{"activation": "mish", "depths": [18], "widths": [96], "init": "torch_default", "one_sided": false}
Rows from block 7 of a small image colorization model, named by matrix and row number. Each number is 500 + 25 x the weight over its row's rms, rounded and kept within 0 to 999. All counts start at 0. Numbers have three digits each.
After each channel's rows are labels from the 100 images, of 14976, where the channel reaches its highest value: "strongest on" is what is common among them; "peak at" is the part of the image that holds the peak. Only what is clearly more common there than usual is listed. The data: photos of plants, animals and fungi (iNaturalist). In brackets: how many of the 100, against the usual share in percent.
# conv: 3x3 conv (model.blocks.7.conv.weight, 96x96x3x3, each kernel summed), inputs 48-95

conv.39:498523461486572477510482490515509476512518469534539505507516500509516508457491484497508532527527494516430539550467500496523494483515552521499495
strongest on: class Aves (98 vs 55); phylum Chordata (98 vs 60.8)
peak at: centre (32 vs 9.8)

conv.24:496528504477491543472489509539481477498494487500496507503510495467503510470517484444526491490506491550428489517489486502539493487486473537511491
strongest on: phylum Chordata (95 vs 60.8); class Aves (94 vs 55)
peak at: centre (29 vs 9.8)

conv.40:485500501505505531483518541499553524483498517484509478498443475464509511514502514610492456549518555499512505483508482487488506482515504469482522
strongest on: class Insecta (84 vs 29.2); phylum Arthropoda (84 vs 30.9); order Coleoptera (50 vs 3.2); family: Coccinellidae (42 vs 1.7)
peak at: centre (29 vs 9.8)

conv.83:481506501483557487480494511483525479480534484516525466491486495516579508480502458499527523517513494483512491565506506469512479512527494469453493
strongest on: class Aves (86 vs 55)
peak at: centre (28 vs 9.8)

conv.37:485494477517495537539493458505467527490488503458472492513472516493477477524504523519481506508473524482503495549463482525454497505471481549479483
strongest on: class Aves (96 vs 55); phylum Chordata (96 vs 60.8)
peak at: centre (34 vs 9.8)

conv.38:487487534490548488496495522456518510481510485490478489526507519520454473502509501544474515498495503466518490492499487510496454468484525479504508
strongest on: phylum Arthropoda (95 vs 30.9); class Insecta (94 vs 29.2); order Coleoptera (51 vs 3.2); family: Coccinellidae (46 vs 1.7)
peak at: centre (30 vs 9.8)

conv.87:526483476508494504468440508505513513528462503470503488511471484465512531525508488445537591488488480491468488525530507496538497509477482535505497
strongest on: class Insecta (63 vs 29.2); phylum Arthropoda (63 vs 30.9)
peak at: middle right (27 vs 10.7)

conv.42:489454528511499520462517501508476490508494518508509520507477492505486502538502508587486504518521510500484501491500539513499557512475533471514501
strongest on: phylum Tracheophyta (30 vs 7.3); kingdom Plantae (30 vs 7.3); class Magnoliopsida (27 vs 5.6)
peak at: bottom centre (32 vs 10.7)

conv.73:495484523515516524528503510462449539483496481487514527444482489502528501478485510464456528463476568497479507501441498505511516501485491443526507
strongest on: phylum Arthropoda (82 vs 30.9); class Insecta (80 vs 29.2); order Coleoptera (35 vs 3.2); family: Coccinellidae (31 vs 1.7)
peak at: centre (26 vs 9.8)

conv.48:492523482506505489492507478517539534506537487509514501510495524505532482523508510569506480514486540510499512450477514516486525491506481476524506
strongest on: phylum Arthropoda (67 vs 30.9); class Insecta (64 vs 29.2); order Coleoptera (38 vs 3.2); family: Coccinellidae (31 vs 1.7)
peak at: bottom centre (31 vs 10.7)

conv.36:496530481492546465528485499500516461526479570526518516459537498505523495521512462502536527457492504500506496573505502488481502457477535467525480
strongest on: class Aves (94 vs 55); phylum Chordata (94 vs 60.8); order Charadriiformes (30 vs 7.6)
peak at: centre (27 vs 9.8)

conv.34:514546510532510492543507503517493437527502508510449492515497490499478472535537513496498495521446455472539498505504516444542478538502521499527511
strongest on: class Aves (83 vs 55)
peak at: centre (26 vs 9.8)

conv.44:533525542479501503497535476504486507483458505511483501497485504462526505495518441508453473487473510500441504519496485485489485514525530486527485
strongest on: phylum Arthropoda (91 vs 30.9); class Insecta (90 vs 29.2); order Coleoptera (50 vs 3.2); family: Coccinellidae (44 vs 1.7)
peak at: centre (28 vs 9.8)

conv.61:551538492501504565474526458545523528506514510522510515476484500471556496462512482460502495455496491472463490519485477485543515488507512485483526
strongest on: class Aves (95 vs 55); phylum Chordata (95 vs 60.8)
peak at: centre (50 vs 9.8)

conv.68:502539500491508502547484492461495463492517489456466486527484523523511497501523454486553506488475503510540473560478531501475502536507532501480512
strongest on: class Aves (94 vs 55); phylum Chordata (94 vs 60.8); order Anseriformes (31 vs 5.5); family: Anatidae (31 vs 5.5)
peak at: centre (31 vs 9.8)