python train.py --train_examples=38949 --crop_scale_min=1 --norm="batchnorm" --init="torch_default" --shampoo_beta=0.999 --merge_dims=false --ema_decay=0.999 --max_steps=26400
Rows from block 3 of a small image colorization model, named by matrix and row number. Each number is 500 + 25 x the weight over its row's rms, rounded and kept within 0 to 999. All counts start at 0. Numbers have three digits each. After the name is the row's rms in percent of the matrix's.
After each channel's rows are labels from the 100 images, of 14976, where the channel reaches its highest value: "responds to" is what is common among them. Only what is clearly more common there than usual is listed. The data: photos of plants, animals and fungi (iNaturalist). In brackets: how many of the 100.
# conv: 3x3 conv (model.blocks.3.conv.weight, 96x96x3x3, each kernel summed), inputs 0-95

conv.47 120:492481502520502495509491487499529511540468489477537474538486490507521556477481543538496487458494517485476481447512500546465539494529522485486488504509510494493536493495508505474488532487511481523509480500524485509470508480481541488515504517515500525503512522463473516514485462450412559509
responds to: order Passeriformes (52)

conv.33 105:469461493502490531483490483457524501479483515537495464495445484478518546485482574539542516479497540511554475511491495488508485483537541520478498530483476521480503499515487496509556451496455473495501499522476522500511522483488512505496498480535513494490506478511491544510558484497481519490
responds to: class Aves (83)

conv.7 091:510504484472496496510515510507468481538510514504468490547487469506456513485498470537546480448414561467484499528544515530498493510526533523546496442485443497507511504502494499510514499520487516468493515527516516495463496523469489553493485514501475518519503511489516496487489508490489524500
responds to: phylum Chordata (93); class Aves (91)

conv.90 100:503487494534473510513510500524521504491460491472507480509506493510467515502507521527498527484505478566448555483451451490482514479513514509450486482493516522500452480526501554462492528530508516500542480514494532467524496517482487499534494500505515496489474528484466489508518545547517558508
responds to: class Aves (84)

conv.53 109:470494498485509509528513489506501486534532537479494488507497506487505484491472517508491502496528502504532464477468459429502432530514495512507503545493489511560501525529489573476505497507493468506462468495520504477497479522495469502502509508499511482505528507475541530474518492548490575498
responds to: order Lepidoptera (36)

conv.91 096:520482476510484504522536515516516498462557511471512491505504478480526536491512489477463517458458501481516490426465519479523479512475558509496528487495472509489500481474516527513496460497469518507519474522484508507500522559514477510497527480504576502454488495514536492496522520499478463505
responds to: order Anseriformes (27); family: Anatidae (27)

conv.81 131:536506519483493506532478473495484474504491528518518467478510504515527512522540506466515524494494510480473528484525510536495542510492475553494515495465490501449549473517511516456506498504483472452475503492504476499554464484510477490460481586482474489529513543484492487507458509494514477484
responds to: order Lepidoptera (38)

conv.58 099:487487510546468521459508509552492528515474467508527487480559473509513543540525507495481522465423517486508474473506490492487502521485559510485494478485461515518540485488503478501497479503492511479453487489540520520496483493495546515500516477470507478502490515509528456497547463527495509500
responds to: order Anseriformes (28); family: Anatidae (28)

conv.89 100:471566483497509490489489510482465515529514458498489507495495559528489538541497495482509530526498508525514487511460519448499492517538491480485501467477483483490491466586461518490502484529472529491525506480490496499529564489502511495500522463496479494497472519447483506525485517505521508472
responds to: class Aves (84)

conv.50 094:517536502526481505475486500496488501530515508499538492511472481542499499506489544528512510454469469500519491458523476513469510495483504478494511554482475451471468511441478485493507517524507477512470483465520511509529537502489482531539493601475474490510483499509523548521499508504505521494
responds to: order Coleoptera (30)

conv.87 100:496545510508437515529518500501478492470492480491522512517457515477519471461482551534485512495505495462517533477499487537474504520535473500522514551552463482481487527437472437503525489489487502497489511525491513517510483479516490524511516489448488497509483511488549522499492509521485541483
responds to: class Aves (83)

conv.51 105:467524491524504494483513500511520485502509511449501479464507476487503484529473477486497504497478489500511516486521484484498569461508504501448516494534481515519524516508519512479497466504526562490532487526472561467498498509508506535468457519460519505479526513498538448504513575526494529475
responds to: class Aves (85)

conv.11 103:516518534499501495516506484513513494471456470487517499442475540506482489482433498515488478518490487534527492505489493472518529495515467502547511500478495488425501475524468524515494487527511512524496462519518537522502486456517505486516546481458563525476487482488491552529478522491519489514
responds to: order Lepidoptera (32)

conv.22 110:514472493536502523468504516461466488527499513470480507463497520499499553497483542522473491536477519521503490543508517477525500480486467495476501520466493454566537483525515505528518544501458471477503478511492496509491484455482530491546499499547504504455506502533493478462490536510550504498
responds to: phylum Arthropoda (63); class Insecta (61); order Lepidoptera (33)

conv.3 128:484498468497532516488490466508489508466510496499478527477493503523498514472500618480517478524514485496509456516498492508484471518473471507556525495499549500540514487490503472496476499493497483493507493496487516478460482488470479512505518600499476483502491539535501499508501521493505516508
responds to: phylum Arthropoda (86); class Insecta (82); order Coleoptera (47); family: Coccinellidae (37)

conv.30 091:481530512490497482563506495513548521502496462533523475494496494494496522549531516535497475495499477513527458502479445471509528485495496459535501496497539500482511499515512495466527487496488507484452486490519509500469491483497476535479506491448499519465478519516490469514544595501504513483
responds to: order Anseriformes (27); family: Anatidae (27)