Weights of a small image colorization model: arch dncnn, norm batchnorm.
Rows from block 13 of a small image colorization model, named by matrix and row number. Each number is 500 + 25 x the weight over its row's rms, rounded and kept within 0 to 999. All counts start at 0. Numbers have three digits each. After the name is the row's rms in percent of the matrix's.
After each channel's rows are labels from the 100 images, of 14976, where the channel reaches its highest value: "top examples" is what is common among them. Only what is clearly more common there than usual is listed. The data: photos of plants, animals and fungi (iNaturalist).
# conv: 3x3 conv (model.blocks.13.conv.weight, 96x96x3x3, each kernel summed), inputs 0-95

conv.92 084:533510414490511461522534521509511512519500501498498439492492508488509482577456525489465496521494480488487477495496488508406499493485509530514517472517516502461504524514515514551506481479517515504461509468526448499479488497529511494507499495493507504507529517502528481505513498520505461511
top examples: order Coleoptera; family: Coccinellidae

conv.34 094:509496495488517518511488527533460509499478482482509504517500509532532507491539497461459496448566480518468454499509496482517519497516450474503526496510507480466518531508432497534520491478525483516509518522497497494502482501599485536470468502506496508482491497479448505471515498484496505513
top examples: phylum Arthropoda; class Insecta; order Lepidoptera

conv.63 134:554476453497510455470498500495481525540498503513502471451573439500496444471482461510480516512504505511513489487506520526426507495499490512526528543465494528511512473491541479556490516508491473502513521539477552519499488487502501505511503506500500476494481505507511497502482517511495494477
top examples: class Aves; phylum Chordata

conv.1 115:484503477500491497528525508508487507485518503530497457485436545416508492501487519478501493502480532496481530523496496440413505506488510544507554459543513466463503532503530513501496492517496478469469473489557500516512475484506480507504494507498507518504485516508484503503517513524490511520
top examples: class Insecta; phylum Arthropoda

conv.51 082:496525492497472474513516503499489423503487484499502485433464537525466532489448517554493470501526507508530504501502520474519510511495519507487455497493476520465498505491503493479522512519493493494501493533501502515485506510511490473493535497576565504508511510566475500502531485466477463490
top examples: class Aves; phylum Chordata

conv.16 068:488478481532506516512545509521512501508507508518498483503479504511495509536499529488509451469471522500476489549537535506510493502519507487491446495488489527508486485500555497437516490475440523492508466515501491491501513494466494530500581484511522489497482496543524483432484509456516534484
top examples: phylum Tracheophyta; kingdom Plantae; class Magnoliopsida

conv.14 084:372528524488521531470482499482538506488515508544520526474438496469473528492504497490486484494499490508482472521501505507545500497473450434517503483517501455524512499527476485488505514512486482520512498514512530527500527500511502479510500484503506517510533502531490510488503506522507463507
top examples: phylum Chordata; class Aves

conv.37 156:515490504507504489492526497504472491526493498490514500479502474538515493494497523472545507529480506580543476495533477530512492501523513504498526506414439536504485468517507487501485555494477490508501475492517512543518514452481506518487509498486531491490533508508516521421498479481516480488
top examples: phylum Arthropoda; class Insecta; order Coleoptera; family: Coccinellidae

conv.62 066:448536496502512526509468510485503497500419470483526516519498495475514518457483446507484462489497506516471518486489494531525516517480515513570529489509498482489542500489491497508523503577520486503530515493480487504457474510486493478515484517498554542523509515509471480503476473510485512543
top examples: class Aves; phylum Chordata

conv.38 079:480503504481498507499518512523450506534524529485480470496435460508491498498498509540528510493495510472548521524526508504554511504457508490519442531463517459513454505480472486480455511530490504506513561478479558503533506478513483529523531519499539501504509492479474496484482483483493481498
top examples: phylum Tracheophyta; kingdom Plantae; class Magnoliopsida

conv.44 120:445488468518495501473476508501467504494479526490486496470468512464517511497501552446544488480514567530503499520509514472543515480493544504499553494530498450496519489485457474466479515479512495517500498515561471490516485490558479512510497526477476507511548497490520512527506492485510485494
top examples: phylum Arthropoda; class Insecta

conv.69 064:466532495515532531501489464490516509476513511478507529489482485482463509487511448471507454518482523521423508512498503491503498510495435538550496521488506473504547519496479485529512509525480501531504469492442497523509528489517517497490509515466464504527533516518472485509506485569492531513
top examples: class Aves; phylum Chordata

conv.15 097:533489440505507542466532516514469526502518494505469455489468539522511489539502493489523517507499514471495501457551480530471514494464550437534512467527489517498491508497489500540494496497487505515520492477489477539508520488510501500475467499491517479432509512496503481478503507574506485503
top examples: phylum Arthropoda; class Insecta; order Coleoptera; family: Coccinellidae

conv.82 095:505501478526502523508512533523555496475473511507495514514561494513519499491506493496478463461490511415464484494549520480523482479494453531495481558461485479522511486497528541493496488510438525487492515518524460507511500506512483519507573502484492493518485489497502504506459499479500516499
top examples: phylum Tracheophyta; kingdom Plantae; class Magnoliopsida

conv.35 146:529496501504506507491486489473514508491477520526514491474450471498467493508524484502574457474504487469431542512521506525466499510463469495500496491534511487508497527504523516569537476490485484490521506499540495506478521555515483482520500488520431480499459479528487483511511527485496531503
top examples: class Insecta; phylum Arthropoda; order Coleoptera; family: Coccinellidae

conv.48 116:514498497491503453470515526501463513539531523472492467509485520539491487496499525526543494494507472518493524524499503495370526506481476496524495494532515467498520543500485514484508476504520513497485525517491470470519477525523480497498563510475499505500458507519497485520503489466488475484
top examples: phylum Tracheophyta; kingdom Plantae; class Magnoliopsida