Rows from block 7 of a small image colorization model, named by matrix and row number. Each number is 128 + 32 x the weight over its row's rms, rounded and kept within 0 to 255. All counts start at 0. Numbers have three digits each.
After each channel's rows are labels from the 100 images, of 14976, where the channel reaches its highest value: "top examples" is what is common among them. Only what is clearly more common there than usual is listed. The data: photos of plants, animals and fungi (iNaturalist). In brackets: how many of the 100.
# conv: 3x3 conv (model.blocks.7.conv.weight, 96x96x3x3, each kernel summed), inputs 48-95

conv.47:140115145104133074119148158135128123144179093176123128061101148152123129160151090176141126080155104139058109056130114133179101145135096177104094
top examples: class Aves (88); order Passeriformes (54)

conv.20:161107150148065134118141092154146160110127091126040128137124123146099152099105138251092131112119117124191172119130194135130093186103166101101133
top examples: class Insecta (62); phylum Arthropoda (62)

conv.94:086114143170122190147122173111113124134162080165122136115152111121088113115105092130083216182133121113079103147105138109184163168174152113064098
top examples: phylum Arthropoda (61)

conv.77:132107108135143113106147170117191176109056113111116146125128119125124156171141175124161162113125107115103137076154153094159109117114138087132108
top examples: phylum Arthropoda (81); class Insecta (80); order: Lepidoptera (36); order Coleoptera (30)

conv.75:137064167154122125153116118159142116150093178123134141191113112137108136097134155189109129126160140118146163206141097113159111135121157069111112
top examples: order Charadriiformes (26)

conv.64:135137104163132121096121170108165161108121148154125138116080081123097122112127118099117097117138139122149122126138124067115187143157161166123099
top examples: class Aves (88); order Passeriformes (53)

conv.80:120108136151112182129138138081182113102136191130084134172124106145143142132093074206114129151090091137152098110165120139140086159118115162155139
top examples: phylum Arthropoda (70); class Insecta (69); order Coleoptera (36); family: Coccinellidae (30)

conv.6:127120138082118119159120151145123120128206091161106123112085151160118190144156092066163132167148135118164084110089178121113150128135126159131133
top examples: phylum Tracheophyta (28); kingdom Plantae (28); class Magnoliopsida (26)

conv.23:152147158058169115076131105096132152169204103138118124153137167053139149155129109111142073048139142139123097063099134162132148113179125130121141
top examples: class Aves (97); phylum Chordata (97)

conv.74:110121129190156230163126183118110138120127085099121147113135098132098151056196139060101154199154105128072099126140119090177143168145139078150156
top examples: phylum Arthropoda (63); class Insecta (60)

conv.15:144061170157158148179147096105069191116189114128131151093113113142117127113139159070153096120130155120100093157094136153095139102092111059116105
top examples: class Insecta (75); phylum Arthropoda (75); order Lepidoptera (37)

conv.3:156148114077048142066147139116105116122183130134182142147060087139120142102179117136097097108078107131163208108145128120179083151162118113070186
top examples: class Aves (90); order Passeriformes (58)

conv.14:137111124157073156059162110119112105122142067164094125086114056114129137184161139099144195078166135112125125133137114146088110142154162163149105
top examples: class Aves (91); order Passeriformes (52)

conv.13:139095139082122101103138117167092106122103155078157147138082112137101109116152133152105162106115173101147113133155120119031151132137179133131150
top examples: class Insecta (72); phylum Arthropoda (72); order Coleoptera (40); family: Coccinellidae (34)

conv.1:139103124120172158210149145130211179150173076115130151151119135175079129122094088129126175126121070151124110114120133107084117131131117109119123
top examples: order Lepidoptera (32)

conv.25:093125107125116142120128165121153109153164134108110145144082115150087121136149140233123143105125162111209090044118104167151129152129095123094131
top examples: order Lepidoptera (35)

conv.52:124144080102212111153154123148143119111134138134168142113138131114146086168146080085171180060143095113068091157074125145129100112165168121138128
top examples: class Aves (98); phylum Chordata (98)

conv.30:140121136122158131154141147161150145135091091168090148115152111115151118208194137088059046079131172107076133114079116126141115119169155173126096
top examples: class Aves (89)

conv.16:111131137083122193151118192142167170141106114050124118112105141123118151160187115092148144157106109167081094100166129095098100103102150141128145
top examples: phylum Arthropoda (65); class Insecta (64)

conv.27:089132164118150171095173134147213112129109110122130154103108116120141137092165116117121092203108152105118070079140131163104104153094161128166158
top examples: phylum Arthropoda (68); class Insecta (66)

conv.2:152122091104146131075143158190105141120121106137057119167126132113081086162127181151079162130143137123212139146150167065136117181172155195116086
top examples: class Aves (94); phylum Chordata (94)

conv.41:133117132136059136136138119131117148116131082167131195200130167074154106075149103112104143142142178100073066103135128145144108089206167152093135
top examples: phylum Chordata (92); class Aves (91); order Accipitriformes (29)

conv.19:146080167135175121139102124131178169135062150112136169108072088140086138027114147151115162195124123121105164119147074157111121112123139123105136
top examples: class Insecta (64); phylum Arthropoda (64); order Lepidoptera (39)

conv.59:102103134137078110174110144136091118152181080177078107143062163074115093176174176080109132086136106088139164165139078147065141192146106156040097
top examples: class Aves (96); phylum Chordata (96)