A small image colorization model, trained from scratch.
Model: 1.56M parameters, 32-pixel images, arch dncnn, norm batchnorm, depths [18], widths [96].
Data: trained on photos of plants, animals and fungi (iNaturalist), 38949 training examples, 86.8 epochs.
Rows from block 15 of a small image colorization model, named by matrix and row number. Each number is 128 + 32 x the weight over its row's rms, rounded and kept within 0 to 255. All counts start at 0. Numbers have three digits each. After the name is the row's rms in percent of the matrix's.
Before each channel's rows are labels from the 100 images, of 14976, where the channel reaches its highest value: "strongest on" is what is common among them. Only what is clearly more common there than usual is listed. The data: photos of plants, animals and fungi (iNaturalist).
# conv: 3x3 conv (model.blocks.15.conv.weight, 96x96x3x3, each kernel summed), inputs 0-95

strongest on: class Insecta; phylum Arthropoda; order Lepidoptera; family: Nymphalidae
conv.60 142:122087123148188103079123118179050119107159116188147183117129163140055138151132102163135132149133092125147144163186174140162129131188123120124137131104127079124147107111118075143082136160123113125049101150117214162128100140131118115133127042112116152087176116094171125112082135144085151131

strongest on: class Insecta; phylum Arthropoda; order Coleoptera
conv.28 108:121145153153152108126145074222002110114200147156111137103107124109156110126130095108143129144118136114079111116068158133142123090158130154163128138218120126149172162132142120139139145133125047136099151135142168155116106115148219117112125143126108132054120108177102146105125120119122114134

strongest on: phylum Arthropoda; class Insecta; order Coleoptera; family: Coccinellidae
conv.73 085:103121121094097154118126147144144065157074103116114169109070120115192123080113173048147128135080102159130150119173123100164122207159096118123123089225142099118156127096140167145144148127130058108164087124148161115129093141131153099136135134137108183174076142133133200144119125155161094138

strongest on: class Aves; phylum Chordata
conv.9 141:119157089096120191074139099066195145121074101053127121110060138127080156112179116217187164118154136133161134137158073153130116131120143108113132129167102134127133136095104112114136128118168107104159124153167223090085120129121103158142107154144137105123060122147122171106170128126156115098

strongest on: class Aves
conv.8 098:139035140227105109125130113231139163116183119175132071097167123154162116117173114117108090144134111097053174129145152109161131124120141134149173147121132127121155117094143157126148154121099062119121143111121130088193108135138132091201147149107096132119148151157086121078123146153100156139

strongest on: phylum Arthropoda; class Insecta; order Coleoptera; family: Coccinellidae
conv.59 066:145145125171141138114084132198092110155079133180129174064130111138145096096178106165127128154077128130085119118160180173109138147117142101164140142152153172134117096062105190159148093110077117109110148130099191109159092108092135150126144164151072099092039142150142141136132135153052150144

strongest on: class Aves; phylum Chordata
conv.17 079:129128115128124100125159119054255114082056116132166144146135135152113179131130216096115093148107126134172172116059088117120111138138105154108170124108115111117173133181107140121155173148131116112139127102169077159109127112145125087173094055120159129112119151097161128097167145111097113106

strongest on: class Insecta; phylum Arthropoda
conv.72 094:119125127178155123137083138204075097106118100151156182141127119143136161104184122160145129149156161169098127160066131170102119158113093073132153148138118140154095127042162132111163068146112084142065157137148152137193105089102178178086099092121152100128063143106180156113125118145098127111

strongest on: phylum Arthropoda; class Insecta; order Coleoptera; family: Coccinellidae
conv.26 062:140188153161162101162097138079161146155119142168146167137085081124107106106134149164134126119076086137044109144188046161142105139141135105141102146139142173163170098087094104130109159123117142171108176129158215119150127166134159134140091068116137113152053066103141124109101095143112137115

strongest on: class Aves; phylum Chordata
conv.95 063:128127136092092066177155115102108120092167131139158063139112133125100177130103171130167124121174140138151148115159075124208147135180118163135111086048110095141085134154136122103185156164164115078112165100108096161097128073118113135172146125112172179189174126098158124160147146090077106156

strongest on: class Aves
conv.0 100:124094135123118079059128176133182119118148110113103095153097124142103116147160118135111118122070122126059125050187108165175144136086169139168155164127159108133141115107159113146233126126106101106188155137153099110173224078124103109164143091109121171156113098158097118137119128129111162134

strongest on: class Aves; phylum Chordata; order Accipitriformes
conv.56 134:091104100126101140098134145124133121128233095164151162068136116138159151136123075127142140096090077121074181070176158159177117143136118117197142138093155124170137113064136100170190129102140133102100151180103141098162180113120188128193139089105095130114149118096105115110107117115085104124

strongest on: phylum Arthropoda; class Insecta
conv.58 095:166144117117134072190072128203187142126189123206129167135148156153090091124150081099141109125097147110090093108130163140181138150107119090150138144171111133119136170044122169147150173113170091118056155079155136141180157072157097104150131113095099126141156087140150115130126145134124118114

strongest on: class Aves; phylum Chordata
conv.87 114:164175075210123089110140098165162142179149129113123103160172117122176178125151127036127142111153151127141155130113154179153126121066074101139168095095158119086079103102149116105067159125131141146122142170137116087151140098132134122101154128086053072111119128192125117121187091139109137152

strongest on: phylum Arthropoda; class Insecta; order Coleoptera; family: Coccinellidae
conv.55 155:126104142048121156179157121126140108093164141130121125125130155130113096153073123092152123200165124219115143129215092107117121171162123116096106149092110140086136115237084138113102143130116147124174101091146095149080082082160137142164136118097158143129164133094173140109117130130075091138

strongest on: class Aves; phylum Chordata
conv.4 111:177115093076097120138059166077146138162209084110170134119110125112152138118105197130173129128150144187114165097095112199113110165131090095117168121128117091140170101165189137116183103127138170114142144103087079141115126103114130111158105061141108063132131174076119113134173150149105118110

strongest on: class Aves; phylum Chordata; order Accipitriformes
conv.35 043:105107119100125102120194064096166135127161060119137163104081113111124157124121124147141111109158060117177148121171091171143152072141158138057137108070081113052106135193156149090165148165129093096133084138154114132130142110175146141163141131098143190166149145115114175070135137106161094140

strongest on: phylum Arthropoda; class Insecta; order: Lepidoptera; order Coleoptera
conv.94 065:146181142171168109145112144078147150147164151168109237117093094154121113108161119138087134140090090148036101131143093157118126139136145106162120129124129177147109114105062104148132141075100149160090163117178201113131116093112123097116155081132129024159101106145153130133140121143090138119

strongest on: class Insecta; phylum Arthropoda; order Lepidoptera
conv.81 125:122098113135142108084086117210096125110135169150063125139112141153165131149107102192125094156087113164060113111097134158119132110154180112154097117079099153126138180162189129148126141090131090065125202089109215147106148134160117088138111043143158090162152126157132143113120120109136112119

strongest on: class Insecta; phylum Arthropoda; order Coleoptera; family: Coccinellidae
conv.33 133:126072091150077088122104136161219130168127148143088091183152144148172126117166155099128114163100185176116164075076107124110111103151191101119123100126110175044105139148203081086091116100159123132133156141107164136127193119124118104093145125185115136142099140098143119157137102155144141112

strongest on: class Aves
conv.18 157:138229047096138130154109114039140107133189073133124136178148089132142153111122173138124124121149154119119143108181076159121114123106118122151123135137090078128170107181105133161130087144100111152137131110140171125149126120118046101100182135196111133160146131078094113152170121157065114129